From a checkpoint of a small image classifier.
Model: 2.83M parameters, 32-pixel images, arch mobilenet_v2, norm batchnorm, depths [2, 2, 6, 2], widths [40, 80, 160, 320].
Training: muon at rate 0.005, 8900 steps.
Data: trained on Sentinel-2 satellite tiles (TerraMesh), 23.6 epochs.
Rows from block 8, named by matrix and row number. Each number is 500 + 50 x the weight over its row's rms, rounded and kept within 0 to 999. All counts start at 0. Numbers have three digits each. After the name is the row's rms in percent of the matrix's.
# convs0: expand pointwise conv (model.blocks.8.convs.0.weight, 640x160x1x1), inputs 108-159
convs0.244 106:479526549484534528564502445417466495482474520512426417525528481508522488468478470494550521514503497459483547538454478541482530579532553486428554463549456534
convs0.245 083:496474453392391559492459522568541472458491467467463517496468532563480523418446562489417497534455497547455613541515502517518546566458438435519502570504548454
convs0.246 063:439544456495532577496409468536510443492509448484438544486533554483426485526465576472555563448434449518531519436448589619608531558501436454385402549539467433
convs0.247 082:487478554540472573494558512482533559404513452439490605501601486458509481498492508506425428538564449549565520504557437485489496497453548507512539443535616449
convs0.248 088:433485521463529563458450447421516479504449531457480487458529558544548503476538478496384467521492469455444494567540420466458409536549413455599534480493500561
convs0.249 100:494585390502495472496486436534477544461483424419534475499511473526441555541443539467471455548484610483466504462502459514476632540534579495470542535541534493
convs0.250 102:503487521417530540505423508432466509558444531529489495537479432547484523450425516590476520533500560476561479552581523481461449396484534461566503491546504547
convs0.251 053:575455469465552449466472528497526458435544437522465525485448412419549480519519518513507495449560503543492614464574412499399487538524521606529495514518509563
convs0.252 073:455490483449506485537465518495570491443467486589477408487549475380496637538526500534545577558448498531563490432531535525576554567456508545471444482550570525
convs0.253 109:419453503511597499564415485485602394464424524427622507521566522493549480533470508511520351546492473552561534515489486510485510533469517555548434485519410472
convs0.254 090:494477584486442520529543582514521515479550536520467482403560537517515461501457540505466458486501609474465479537481498458524484484639502468378408490456457561
convs0.255 117:434430518531562514532531575501512446540537525622432480658506507494488464512374533489452552479432649480534552510539454531530520497535506529518468435436542593
convs0.256 060:463463564459441456470545511496427429459514502521485449486496536482512528474504589480478492487511479501409530510580418495540359458389460455536525611476429502
convs0.257 084:550471474479407486507507386477508570390513412485580565582545519467511451504496506445550512462507447498552495488413651421495529524504591457609540534555476535
convs0.258 098:526555537467478529458495481515513367446482548522472577466479494583518438499487527473493505464468452480534500513459470520551481476600396503522448536484461512
convs0.259 088:502389554552596433498463500596486481455492448592530434468459545502499463537498551483484474600441499428475515476477578553533527564515533481540518539536500480
convs0.260 067:521481463537419476426493403476537424533570580505512573460490465524542484517460495509476454401439522455472467498434471474556451499464464463600473477561465556
convs0.261 081:506581504473394499428519407499530498503502610489457541480610467402537587516505448490428577467579534414496505474428517549495625531494502493483553390411434520
convs0.262 040:546546433472502517473432484619531551566334466496495509528509453486439479573506500536557554557506474460465508505478505427496561528494539497519429474552484517
convs0.263 177:526478519440533475474535526478527468551453581568588518543559473411456508554438433573449416540393469540439439501434481398465501515566515491546357539468401481
convs0.264 070:549519498505490533490529588490436436485512497595483437475409440576587501456488495520511361449570470460623564500485585522513468522474457507392485494446539514
convs0.265 122:540533458535531548542518474413482528347477466473452513494543494561521486544515453462512489570517580492548478507422516448485478538530455484467403456606387511
convs0.266 059:517520532400502534511379495485561503483521530535544460601455539535505482560486459527486519549532425532555572562478588463487506560427399520536444433555479498
convs0.267 101:457478475504496527511561522536454564496533520488555544373543484510469512516598369594518557467457455477531536483483441524444521540481542486503401484524483416
convs0.268 119:546491382527488375482481452499485486519554413509516504484538433525435509539523465464546392483516401449460467469572467564520504522434492415477532601466449524
convs0.269 110:449545518523515532432484441587461466489529538560388488452494447521473499572484510558476451484490459459520504408515532546538599556512407456517517458552498462
convs0.270 082:486471517549501556476443479478501483561477455438600588548411539572458438569529526501492559514543553518597623558452549450483547518475508472487483524513550612
convs0.271 122:561532434489533465505537469558438437507594458464622534338376534481491506415419444478508527454565466436558550485530546517455488525554534449459511567480546476
convs0.272 058:473485537465505488534431484540500478454514496508440539543532520484467594441547566385493516462478564582561573475507507478453527507475505461490476591465549485
convs0.273 083:527544472486454569475468430565515446530536438535634508454531377517539589503487516511495560523481533423508610514442457500461414544513592528491535515472415632
convs0.274 129:516463516544561504520491550561524422479533503521439541530538564487471429512430457511488550452509483551477567568497599531532526454540630528570439525498439525
convs0.275 170:477526463510415546538481502475540472543542452578383430536502569400475532451461460440483533599592525425493599489476542448503498510470489493513457498586456483
convs0.276 148:504573502506533516499466545448489396561479469507398447510490531507466443542454495436564522413469489424494481520486465464518438469468524465392503447553441401
convs0.277 076:579540467528543492408563564433500461521437566569573565491567564513529435549543534510544528525487499480557556482577512414508590499435533520464557531487541536
convs0.278 106:497509524391507472556505504569534518537534515476459484444454527513550535422551524551403505454552497508568597504431530466541465429498492497464557572467524534
convs0.279 068:523407468475462487435566426508550607520541402509476555534434551475487406468506451522502514503526533499510576515374518482519515511501550511422411530405459488
convs0.280 093:480556487557594567476618575561495512534491462399524483571394450463445551476493526558521517513406515527491444497416502492512491502394498438479430613453508504
convs0.281 108:487502476503534458535374548437547529480528410559457479552406517565463581533587553433519565500530500429562625411493523545528461458526468533486559506555480571
convs0.282 107:568521466548444457494487501464462452477462607437521448578588478495509558532475410565514409506462565451540480437464415398487567558525481549414480466496548461
convs0.283 084:476518514521472510558451565525432545473560547506519483505437563490471462535532485472511528463436458545490424420518450474517545529484430444636469439495485622
convs0.284 060:495499488510477514499516497468537575580454554428554485517465386475531583479461496452488409515478505513478463511552479500507483458480617455518558498591569362
convs0.285 072:509522517407474501481465542494572405448572539456563441530506443392512561592506445545388455500575546536493506521451394555532541479490457485392489457608454567
convs0.286 109:496551522448453530488452448539402433519433595468411580467545507459499529557565531470556512514483484473419549481479509495452543544584448461483499560555517488
convs0.287 154:520565552527461447470490478595519593467448466477547495509539608528568441525406528511492485474532500499483523511534492516497564477479564523479560562488556458
convs0.288 133:521547545487534517544554544577455514441500544530454504388523572519412399404468508546497420509407497452451490476459427408537532531526525491465537562500507484
convs0.289 089:551464498397585503536445463563518471589492505495527470535559566510407486521472486524475575416561507497435530536535543367465463538518575588446526426531448550
convs0.290 059:446522440423491451462524562568503618546468555558522530504444510464510488520511604463479538429582512564552476522445482450491506446422503528444561481403391525
convs0.291 103:521522434523609531412537489449407503498421589568509557510484449467578461464542469574612579542459405518535473532519524493513588527497453494485504447500476452
convs0.292 076:556548510478535519512500438430477492443460420496505564512468536466520496450555474523488483512487454535433475442558585399560491410526494462520486431491508488
convs0.293 101:508468554501545561462540497531495473426495471581549431456472455548569449457534436476442483481493463521504576435495426478474533574476531528546477470499486606
convs0.294 100:488505476516488519510504473565387433507481572555456489490463610470510532442489526494437426528505576449489469540483512552469490476504481487468539563511653520
convs0.295 139:502520514415521502505455579492503460465494456505493513528451475477542554441458532435487508462495563491472557480364422579534489448462483462483514527546546424
convs0.296 126:545578479444481513516467533455424529632443559477426496479525483494448558440520561512634473497535519512552473411508506522498474566474528547471484596392446459
convs0.297 080:632588566530512538418573465566431439400483450485458477457534466469506496550584537468523539572560433531578478617577573520617495514526545520540536530560447477
convs0.298 072:521485474490459549565434444454525496444549453486577608421547480567483425489482503464498463511412491571480552431550435511491577433585572488530527475513557440
convs0.299 083:553487496485541550481474561551549471479573454502536547492416471528520532506474462479435571508484503523484492542498558488493443429454534467481518463552568474
convs0.300 099:543518537511495514526553460556502479526507510569578512478567496533486449465403437421496487510557418468503469469501533453580545482472516554491531486469527458
convs0.301 105:571434607444481510530433572568549550513566505517395426414453477512499459463580488532428428493429488498495541541451613446539424455490478509559508616434484432
convs0.302 188:485545497558456475481428449574511522458525515541461428452470569499466507433382538513485474513517532547571578546491462425391511505542472509517526453481521482
convs0.303 101:568564471593578455491474525392573573462492552623511498574532472480383565482500482492535482508386526489535480422410479516472557450385479507543507484478501566
convs0.304 129:489504502412532390465478484442599460526574566399476489432485440523480430471506590599445587576522430554410519511464419549481537395523499557525482491543560553
convs0.305 110:478527513553453600476467476552498470490438462600518506508551492488422477571569477507469491532549494502497451505512417397486504541555562407553562425523486566
convs0.306 050:468531469446453488457361473536594474529580471437498504528474489465548456482442544524487580529541529485568484480389575513450481548456502467545455546575499509
convs0.307 181:582570517495432507495546512459483416499561503488518480466577446526570435553460498453500542547526551487597617436492472537528517576540520513460569484506533511
convs0.308 057:445502481437537465510518437521473492500486435463556428533534501555528495512527433500619422490515533590613487513553496478486504450491546513491532508552453533
convs0.309 075:495413431506564578598448461473429582542486596505535534528534477635570504564485565420526574531425532515523588471511586508507567497517522476475455479482510458
convs0.310 115:594462477438517560476506513462520445452457456461523479476538593515450594482471491439504570568503489474436539547551456568541483482515475483365476549481469477
convs0.311 077:424423491463634555505536450499536505526394478508541467522419491507518433472572467478595603559531529433449487572450520566552525469450526513449520560456482505
convs0.312 099:554525568586457464526484538508463533549435455495506462554534467487489502558490520509500488476400514493416542611446554505550440497524401590548506497425556563
convs0.313 107:467600470569481589499454517430479454482546545447576444492519481470504561552502513529445533460554487348465482619529483564545555507445553484545491492457544515
convs0.314 109:531426528540441633484536496486645468548478498480503496371536425496547458524421476460532542510431575552492492488485559505425453428511518496556432535503623506
convs0.315 099:589535453443548521473571453447519567543470598484533530519478583431390501498495386510556519462474493460551476419507476594488603463466486552524500473522540453
convs0.316 163:504429466500488497587424433417480477511513475565378604557501494596424579487528540455478493450478450501568512539446447575514429452542408524530432508483442458
convs0.317 081:457511553401535526503568579601551534528468475518490527478552497470492460554483476446493490508586493473564453521529469450500543540425488529502577530568517566
convs0.318 107:530446512448513486634541538513546476491526490436532530553492403547572512350521533535478553504527467513463566467499506515561475571533506487520481579548492555
convs0.319 069:582442448452507504427530518497447551595421465553557475386556497459429464553610549541562476485492517458453526522587524464494438625599525543560433578553546558
convs0.320 102:460575439533502557568518422449452499517442492575409528468431519555567514569481520611582552412535443455548491551527572399465496539486510424504457574523538522
convs0.321 081:504467458496497511663470514518543477457458502490452419520443583524505396560460509498562373519559471591500442527540511458474490572560508453542452519541504486
convs0.322 092:487555581491592491433485508478561556510498500561531514563549466504503434478489499503548486561594557469490634481506362569430574501535497622507507593482481451
convs0.323 095:585535501575520557499514497553529385573510442470581477617469498521477482539494456504508384563487564543510467500478458479523517552463536465452423517407612442
convs0.324 070:564438393550436533497438533553480550567476499475536592372487497539508521468475543526563356538544497463473445499451576521534564484557482463495456449563540504
convs0.325 084:459431492545518498561493590555420574505480545527460524531508476544471522532489576474473462431513581501532532509484475542475576502528469542501412643508597544
convs0.326 085:502553532491447477544462515491431549459539575578452386413518432533425397537401544547547538429571542416441496460487482577564467562511499518529440457524559506
convs0.327 105:600455532473594542429516406544553572460462463502544549514527589517580504564541389467436527553480493538399523514491520549477502555520531466456415429426576472
convs0.328 076:549464564466568554505476470530461545551423508431391513536456416575486560520447520547505438531464464523474488491564632499426572438578491487561490532457516516
convs0.329 089:543471423531510453510516502509456535473517517480463585511598517494521527547458458425480529464457503439551434485469533443490541510497556489459381466513555413
convs0.330 063:466593468449494517543432519472399532458565411503415454559538409441570430526529557445419433390563430525516526497488469438454527463477469533465548505543438535
convs0.331 099:564575484567519516503537493458539495462389481397510468489436512530445419601478540528560547464487527482464484501385462536445522535571482500524391517470608587
convs0.332 119:480527566557444618560494451508542440487524519515521516525500489408496457425514500489548507580554500538618446549499591509496510553375496490358449497413619512
convs0.333 058:477570567470516517489547483567471560423383510525487493525474535486568478491479510522411556440463465537449528487614470478638435461519592524572454540492512533
convs0.334 095:544454481442573539472437510546566489540572465530520521435490479365381429485368466480396496522488441434450491425472536481444545573538592551525501512515551497
convs0.335 106:417511484486481453475521629475449545433483482470512572476501536483555539489434527462577440553528576560559580423531406506526472545450513488530581473508373536
convs0.336 069:556513478455598536567447477388564534499402549433483555535462469515464474513460518573552498473512509471511488524463523516435520515654534541557471571487483541
convs0.337 091:506472559478518517451500483505529420547443483498460539404470429455493512496460575527476458512495432454501531498519461559547460671544493572513637564436497465
convs0.338 130:522466523487497504484545426480500444447416492572537526539521574520564509582512383460545615483513470588455498502431461583561485462504568442561398534461588456
convs0.339 059:542492518514544444583557458591500553431536578554495561571465487514568578580517480584453544433501477485531555449553472460471465474403472521568495400526495478
convs0.340 075:540486488499554550497425464522565524514603510419487481471481615599505494497543397508428428537546492506479525528562579517505435421440519493548482480579446502
convs0.341 084:509586593578510510547437486440524398424501462578532387449576417524490573452536499540512525536479536442448573458434580501513460481529451476524466578493541479
convs0.342 072:522405486509424515525432494415491542375419486559586490593501527538588485526603477483485575445580447497538450476520496501416369413485384481523553478449529564
convs0.343 084:447429436519415519460488536460566522497559496508489515568509519513495547592548485500459536537420413453436425491498458535530449517560457513508417535641556447
convs0.344 069:479431511414463500459399521500492477556504504545523445443434522479445450504499457479484480519491569354479512593449507461472529528512399515541412571474603479
convs0.345 074:517483547523582551530488575530515418472483569489475514542483394497554470463492522537471522624417513457444538488503475521507560550494465558562511456565353476
convs0.346 077:467546461533498490475554530474501577437420471469476553496432559525522488592458565525377395480478603574425550447542578534514392447550516581494430604563472416
convs0.347 125:506448543545537524488481517458589428574479459481598480575452550515577480505450477464518516571563616528522519508442434492452549519479483462466596539610566483
convs0.348 099:464576576519422479470438448508486473525482470513502597562547443428545510471426468464428437505541492424534521452374486554546633483532409549483528556554526468
convs0.349 132:438505501578540489541447535506554577472501526466498477564360477501586543494545485478556481512510449581499539469464440443499505474428531460483481494548578490
convs0.350 079:483487587547557515571511546509537433527560573559493487477464425502482464604450482552485460572506548483455440558466465524631507487475486525493457527540491406
convs0.351 078:586455487408521420482507485532562580563464539490548450544491406416472432518516521580510574500592386499449506417508540457506499381473528519505487493475428493
convs0.352 064:470459540433450579506493503567574426530523566584419463576493541491552472519415531557480513503575524555431543500526591484476537448570575470520460364473445506
convs0.353 182:440595533597496482466519531581568536517474444501590427443462558523502532596389548517440422508515574563516464490587458528448588597573541516477530508435439395
convs0.354 169:520503489411518537601544502503489502615419549517616570471526446462526501507477492473468514485432481531484554466488535571470453561497496592442426530444511526
convs0.355 079:502429487397434487581507476518553519541560512502442560503492529493409479496498377563592521513498409482511491459602540497578489531499489617461536533497563463
convs0.356 169:389498603483507544489481435496585433476538537466630441565499418462478528500513439486480439512511440549435586503536481511497414564482457499439383408513472477
convs0.357 171:508588536513525522462461491556523488603504582534523496459452493534536411591430501459478544362497529468537526514517501478526526578539449541487519507511466509
convs0.358 148:506520557521537552498477461465416559470535605497469606513458428594485490494501563522471532426572397462490451487530558453534482452444462499463481531550523505
convs0.359 074:473546539547534553518503544474554554438596447552522488580510507468530569518545529532580495530551553467595513500447502557486433453444480428418475474516526569
convs0.360 084:493436491416505486507470447463481491477402540549512405477501427559489428410441443449438473572442521558457486559509509436366456550550455581524550448592480464
convs0.361 094:468507528512569482514468420536571487478515525474483486593495447525435475459584450472466586505598487515374508486594504411519517554478520447498418476490480480
convs0.362 103:460532501547518606485409465491531396495495488464482557480606446458474483533523514459508509589507419580552510554455527497477449469490616520483527513505566461
convs0.363 113:501571486516445542472469508489549507621467512446452511536498490484442538573461623511484516538510416555457425495585486547451494450515371543521389429601533578
convs0.364 123:432555594519519542558510523474391418405481557519511499552372488538540495490447417587439463480508521464524546518541388544575500524479500428473416513476569476
convs0.365 114:544460486496501471522524513522539554467617505497560541526536569479523544437543483515551468527560524408544559481545421479550497518399498547531531609519541550
convs0.366 074:574482504576498547515487552579549486489538533442556563533504492512576477567488499521441529468484560590492530585458574551494493580416472495547601493550566509
convs0.367 102:539487372427458501565537575457441410520502565433508492551458554497481477527555523482374463396497477533514572464523491470565486486549462509535485532464497475
convs0.368 071:467385554425508562464455501559501509545448465505508539457538509529515504399535442537510569525524539464429486442556439465569541529509448509532470508510542511
convs0.369 075:549419536499486510460567457510453515431426504557516516481518421463566395442513524554620489470494493481425467458530403502549483515513542539535480505529511479
convs0.370 130:521608448502499512420487476511497502425510464486564508390562599427490469481412561491423526474508474448422521546455530477512559465467588474443455524483495599
convs0.371 058:567530478416492585385476412437467483585507492554499480395479492498544537512461511410593553501556567535571539426495460476565459500576358510423529515557500547
convs0.372 064:490554512511378602438418512585462538461515527423471489575481554483470513502512496521453469507496499519529499462591350552531435521380449504478465437466423456
convs0.373 107:506476493467565458549513507491517409444548416458423484486612441434470494574480562532516479464457380493390540573423549498539523524503531490494611489536518470
convs0.374 106:459528404437517511556466506506591446507580557484561563467444558559522576470446510559472508512447453466539551487496517665448530489516527469519570485455506513
convs0.375 090:430524478557554514449533514587580532428625490514558450441507490446557533535517492532437479547575457469483459584532548532556481576495540516577487543522482558
convs0.376 170:525496572468567498462486496445496439548501571504522488480428518506484451469483493485482484441446524542364546457425425536546499496576510633522445545460465564
convs0.377 120:551580497460427475504438480600515503492472508475566443429656614534521501427434578485499464507547391482608510527583518495482625429540502466498570541500539511
convs0.378 069:434607517582468522509503579482510471502553576520489541584495494434519490570606576503475452397535475558430478566494409512500432464530483449515523417471529382
convs0.379 098:497486475436509526478552551587451432439575501470542524509438516602415517493496473465485423590499504543483546482464586388515502515483544499447387495548552475
convs0.380 093:491465469556431423482402357533546500528566445562525400527404453468574507523521573489413455498453501492419537548588527611423461497493491541515499550440335531
convs0.381 116:415417458437461496463500581511425518512571510551512517478533597621540506474457573514457545542529494489616534456415399503487519463472583368572623647488451494
convs0.382 103:447516514512437552495397459577409459568472522465415443560604444479566492504439347366531579509576511494490504523473539480459515521524498463487544580553596548
convs0.383 096:479546463477466514461492536525558476539456533505560484470529479520511433481404507561425546445464515537489400435599501528504540556456576455458507429483538467
convs0.384 087:437494560554513493447424483461531446485524493548441535509506494580460556584475499438502459526541465432484507486422505472531457517494513547602417553488467461
convs0.385 120:526479433372452603544567564463546472487513534415524542473488540537443419517501594568439504530544536508426566460486601504524513473554635482547527463510559553
convs0.386 104:534518496477536503541553529545538615543455499475556546541578450444475571481557480499476492504541480563550488517464423499593475448540602474481490480481535431
convs0.387 101:441523411498516463454461533557507494459506445503514375504574465436572477457489538485524569486595527497604464497427403435568563445462427577465429465453555377
convs0.388 065:525578604539489488493462537572519530457600524449452409440500436498436509443585472465490499488554623518476550587550534502524447471460526391539540435497499438
convs0.389 094:503484481516418519572553452534545549547484535500524482517514497402544399507485507491565448526530474512515490531485516491449500477542619543527435421491519513
convs0.390 085:451517517607569603361457473475456425484432466518546483483518455471422527447486473421491470465554562449549487443537482450526462508458472583506554563542445480
convs0.391 081:438543465394427496480514445568478559427497543464505464505576494535544542506633529536428519517508479511496479466565570499494494382463473457450491508501586414
convs0.392 108:490417513446448478458413454513475578518564440525476481576475418517537501456432548518491442570476518426477496484452468516540530521573547659568386515398512541
convs0.393 084:512483578474524527464515544468566423546497562502459479497463518461545549476533502417468615445461583482479551494504528526494556415483568623543414525489489471
convs0.394 073:490481470533514513487465458413498471469489566447495552413434579496576481523482539415438544551492430554457501438523558487611453455464546390464501523534492587
convs0.395 071:518591513518535556492497465461590506513478598555423499512533538541461418479376515470566462520444545476426591483426522581387475579522537549527546475421499516
convs0.396 128:473569475422488436502487450475487448444492512522595489528529645540635507524417474505491496540511418512491492452517473602495557511499464468479449508437526542
convs0.397 091:448495410499517508431454469551444434472550517569395505598583505455588528424488525502454523501386571512548579464452494499533554573514575416488494478516538549
convs0.398 107:544558549467455496537461388537496597470564439446496475541456515447500444489469517476532531442403440495456570518397573473424479463484522464580545549456475519
convs0.399 109:506541543533547445476494484546590447429541377420580492531541545537519500599508526450522470479631461384510519503506538534492549395473539580499497620516571501
convs0.400 077:555580446500518481495448419530470397411513463512472459592486444351443522517520490567449652472535503445478501450527535503497485502542487420487522512537505483
convs0.401 086:520554428494553437385434552462499491476512521587498466571496428494511467501460496510547610475519529565498579640488504540519483450418470512509476561513470461
convs0.402 075:570609547479547512553455452512564489356401473535524583520494482584457427460495550571596497580461373439490452517433505473505514522397467526527512490528489464
convs0.403 068:525498540513484518586482551554514415499531543457554500519543486471468392500552421487512452437578539496517519569484483469459464536492561548495591517584490482
convs0.404 111:466431494465536528501487435485501509536481461557441559472460532510503587509615553501470448489465422499467580503469490574418446478537498507515474601489639499
convs0.405 090:526480479478397610487482429524494527409533559553417546467483491544550558488500513504577536526420528476509531539420469537381412578543526474525550517492545546
convs0.406 081:543489408574462561446429478470540514453528550527550499474503527533548492462530544456542483439508555549469549525563456476467501428406619550595461484509511607
convs0.407 090:525439383436579585542461459471425491566479543537485512542513500572532480523540537575439446553523489471513571506485478491553516438475555549473479455542506446
convs0.408 112:535452531479517443487482480519489602563544482594539474437469553519443484508497541504537440546546486401511522385540481466531495468463496465542556489466454605
convs0.409 092:472526521540549532493533540531549463475491438475460464527461485437441593455427533547496583623510454458541421503587528544517435435512483520470579524542484476
convs0.410 081:527453514467430463558459526401443546460545483545442571480546434494549488508375526538537489468527466550484597444585524485577503507530524514569537444572615470
convs0.411 097:548548469490626512535551526454574532502429563519502482472500464470423492517467557519525517515486446578518498471460484519535542556504597486530500391449484481
convs0.412 101:463428496507520549597468503417483532501531413561443504538508524441526559463538444468515451540517460472530531441571452518505562427472454547431570591433418466
convs0.413 090:485496552439560506441482497459570438377531433552519536538364512490407506613494540447494475602503504541575486595418479550532530517507487489517449576547385491
convs0.414 090:486407442497425510481515482502535498506465365563463500483499511535492557498541485441519483463501534412494572429495406505558555466536508506407383497438436511
convs0.415 116:559532496481513518499546523417419547533438458481466500367533598494437430433484429490497521539396470463446554473459578451551548514451519454486534541411506498
convs0.416 084:640435503528524586503535490554438415513477508522475472526439451518502492451481514575488527459508402542475533515538522612510516495538444453453501516496484494
convs0.417 115:532465470494450573522495432471480490432504434452460462467579473528462479462480450464527434592453537480431519518501590452494475417411561483466383505517470502
convs0.418 102:454576544501485644529528473496447514474567525506444520485530551580519539537465500443515511409432492384464542532489472563442426473475616413481428478524499588
convs0.419 077:454421493445554546529420526537557499500449518480503484446494571528517504445545530594507455497481536415441439469535507502496563488547464515559382562547593502
convs0.420 085:565442668504480521515572458541521551487510445490474435532431519477441515492474446549430577580470545609501438504401498519366519565481504551484493421520442525
convs0.421 118:449504492407512575563500541516584524481482529474437552510434523453468481495377554496451569450472484431485477434502492561512527437519503616458430600573535470
convs0.422 099:498516473438653586503504472440464512537486451424526517474539420453663527439544497487490566505453500505529531496502467424516423539470501613379542371507430402
convs0.423 057:583483471487479442560406501470425439452450483522488505601488580557615475531550516454538509449509554415438496515523492466514537606552630526472466401578529528
convs0.424 091:507512541487496490482438494588437420472490544587478582542586539539545442525487467576591384418529428470536453386520487505497498460571579530436572458509556409
convs0.425 064:497547510489535478477522466481557442447501463489540588406548525546502407432419455421529427499498480475499527571543496497489477499425546424519509533499488469
convs0.426 112:583524509425554565479402542408499454491530480523469456505540419482522526428511537523567584516436503514534544537461513511474437447472545444495502452433556510
convs0.427 093:523469463492486447471473554503569443567517576552564472498442484468533579539540548431420466490520518601538540473422405458493438453525497521586470567502481524
convs0.428 105:476535452508582510517491507469519392461528476544568577505423431567556520495503519425496465405491453525463480568410459517469648479538471508460502466371474389
convs0.429 152:520512486463504580590517499483482498537513450556449463398472393484459523475377446449495467409582470491511553537489562517423486517520541461494442469509538465
convs0.430 090:440472604475461448550513454478561522513631503516473578528680450553487486559410535593488509514587529450463538460473459414470461446496607497576474461559497512
convs0.431 095:445411450463448547514477455541491445574491582559466497488568504538482478529406486504515449492471420574493565504507443460457558404472472563540450471490433462
convs0.432 037:454448495504512579504525532526498527492490462446563367561503474525497412531545527471515477392543505516495440519521519476558543489490468590548443444429535504
convs0.433 092:494528560387665492443495596511552521478491481538480535525353564515576442520421571538554562504479603485496487469473469477544510422480576483500505408541568503
convs0.434 097:405546455438527531518496561475390539511470579528470411495504481458408489498539581500534430524516570418535515503535475506490575465518551539451628546529628481
convs0.435 102:545483421426521446453478553509477476523555459495506478540419498393556557408504581489553490490509519485564536377398521606472499471467489482482451458507440458
convs0.436 098:408525444473460448464557519466500564512534512483509515556611521506483521536523511542520437580589490499484583474486544529436483455395502476484453494522592459
convs0.437 098:468540528574510609581489440534555488449444514443560444482511436537535494549460578389560560521561497581557500542557548489498498636474467461537524476460576555
convs0.438 087:550409542364468511496543527422513518475485536481570489492503394421525493434443624504433545452441499448576399475447529460626552520472454579498512511499512385
convs0.439 092:510603450484538517450396529455388523503520558515484524527491555569470461467576453538529517466433562529526521429455371512471525564456456424594461495441482503
convs0.440 084:577486467520380510437496465520464540600559513480540519526478469484495523501405416538481552439499543486518429479544511455540618492370476504430539512537515462
convs0.441 076:519529401553494432520438357472546494530509547461508498471457470421539528552505550543469457628464507512516446470500488585420494468537430548534614538455476428
convs0.442 094:484477540549436431453602496486593504502505491421498498502539430460467339423415573497531575534476524507521379429515477342580545483504576572566534445414510525
convs0.443 095:459437451515490531419471452486523446456514567447475529468483484461470458527537439425507567560550649487528484505487501495498503533536509490468600468548449522
convs0.444 109:452516482419572538524434504486558469455521495566513485562567426388546492494498501457491549570491530468542427546519469476463437503547448512469479500445467450
convs0.445 093:528427442463469509430425412501511435512462518572474557564426462534552486477431552454479623508580549436408432505469426539490474463600515482478529561444446510
convs0.446 065:461534440418496469556494494523491498537600491565393506417400475609539519506507568457507488498514489550528540549488500567506553514550480557511402543499492490
convs0.447 118:582493472464492452560663474520461456410578556502537519545561466495511405509427459570324473401485549478409553507511444565457507551469560449574524510506581552
convs0.448 078:437450496435571426510526429440430615505516561410559472631494524524503489542471594472558506460529457474501503515532484456511462430622467536452474626469442435
convs0.449 088:499417495519432403525452479542531454515473477457554476581573437502551478535463467420411566492518524408528525528482519526501563589529531591549456502513449534
convs0.450 091:519469523454524604492457541585509382440405479488579490507526467403540455490524484469564429490502494477495546489493526471613571474514556600460487418481566513
convs0.451 106:488417482529515542543585563478464474486481513451528365579484536548501483454519505460484517502444523463537589520449493441483545538421547500449475465493559463
convs0.452 063:451533438409521479451520478420581576481520441518573519415399448464469607470574449524511459551551485511492522476584444561469437462565492549561427575448483463
convs0.453 124:430514415471451469476492464553466553497512501473459474549493586551567358552524438406438520519482509561550446500503498420479477485439530404558496551576507563
convs0.454 118:463614425535458537588581524477524459470624472418505438525490506566452457473541418593448488556577566440465588459491467534538537454414481437504569516597510495
convs0.455 103:506499487514585528579471541473476539466468573496535444462551545524532429381532495590456492491546470381427506418539513526497396539603469476508491538482480368
convs0.456 087:529426489521528520483560550425535567532459507432559473505442495475579506528397409545523530464493564447482457509354528542529561455496565517551511479512556562
convs0.457 084:500603392515524611502412599542513449450503522509457392554508428506498514465568439515571554400477556578465496502483567427479553569490474499518423433463570503
convs0.458 099:582550497379518480545488451510460466484511479525473527543470419505412512520535515545482428531508499496552529510473506446430452611441493431518512469501468510
convs0.459 077:478507435455487441549547571533505486393547529554496536467452566489509441494519489430423468526469584503502435501445508523444477522457652447464533472402497442
convs0.460 097:510567493502420524524472466531581598413537518443520582516550513506404509461517477452476418659502542478524547549539504513522416436467478459548520465393497434
convs0.461 106:433434499555509500485480431556459492512545512511502562486528514445464582523510489503573550409638482429541542502529481462587557476532500572571637510421491445
convs0.462 089:486483534556490534473499561534549531560417614364465518637522532535513518467463478501492509586501551512631509527562429447457537471534481596512460525484528460
convs0.463 112:459418517473417482416449408426499492469504493481571443575513492423448446469603428526455592514504509452398565464510454506488531486489598370480496505420532491
convs0.464 116:541560514480530479452490440526488549514601533475597428425533479534550504544446525470474526497565463515526597405494540594555536588462499559462576502451564500
convs0.465 085:556490490495525579493567509450492569463382405488523472397534582463549482541482455477532437499426544470488535450556492582441518472571495535463462468494426380
convs0.466 199:609449517521542557572571564522442452501536578469512517516547519547520414507495527524386477496393450532543508535538546507496501417517494429475495480516553551
convs0.467 095:516514532499491553512522485579391491496516503511557565513464523504474486497523591469554535438447547592559448406558421524562534534518461438582542576521486496
convs0.468 084:563474543562532531525525572456478498473459572530493510499487493526518572488501481523528536612523423465501539501444539479550545434438532448530499514569516383
convs0.469 117:594498538467462487571462507542466420488507501618555423573447552504542513466558456564437466542497518445543540465438497557531504540523434426530504440509615517
convs0.470 067:567453579505407478538464478472568573594482414550520500504440482476436547471584541485552447512561529501515541513480457496509505508435427536454471454477562506
convs0.471 070:474486483458527541488424525515545470531517515499478490532437381477482492519582503592492507510430456492527427589549419477483608430506488551476427537529498518
convs0.472 086:512523553461373482408526503526519356501557486553499573467438570558604480555483575481456534537553473416481572552467453515540440525489487535474499549566564515
convs0.473 080:526509494469507465525485475549564534592416570500464531625432496558594450439498549486503462568537489466548499503462452586455620502560519613503469519509470583
convs0.474 176:520559473527496563428582535470447412478563508598526512495542585488477521502438510610511549538539440421483570540405481494502506504533530588495413539457537368
convs0.475 077:579427595514520483460496486521524380559510496527462496434570441499435457501582513493587502524552502409527499506489493471572505502402555567515443499506501570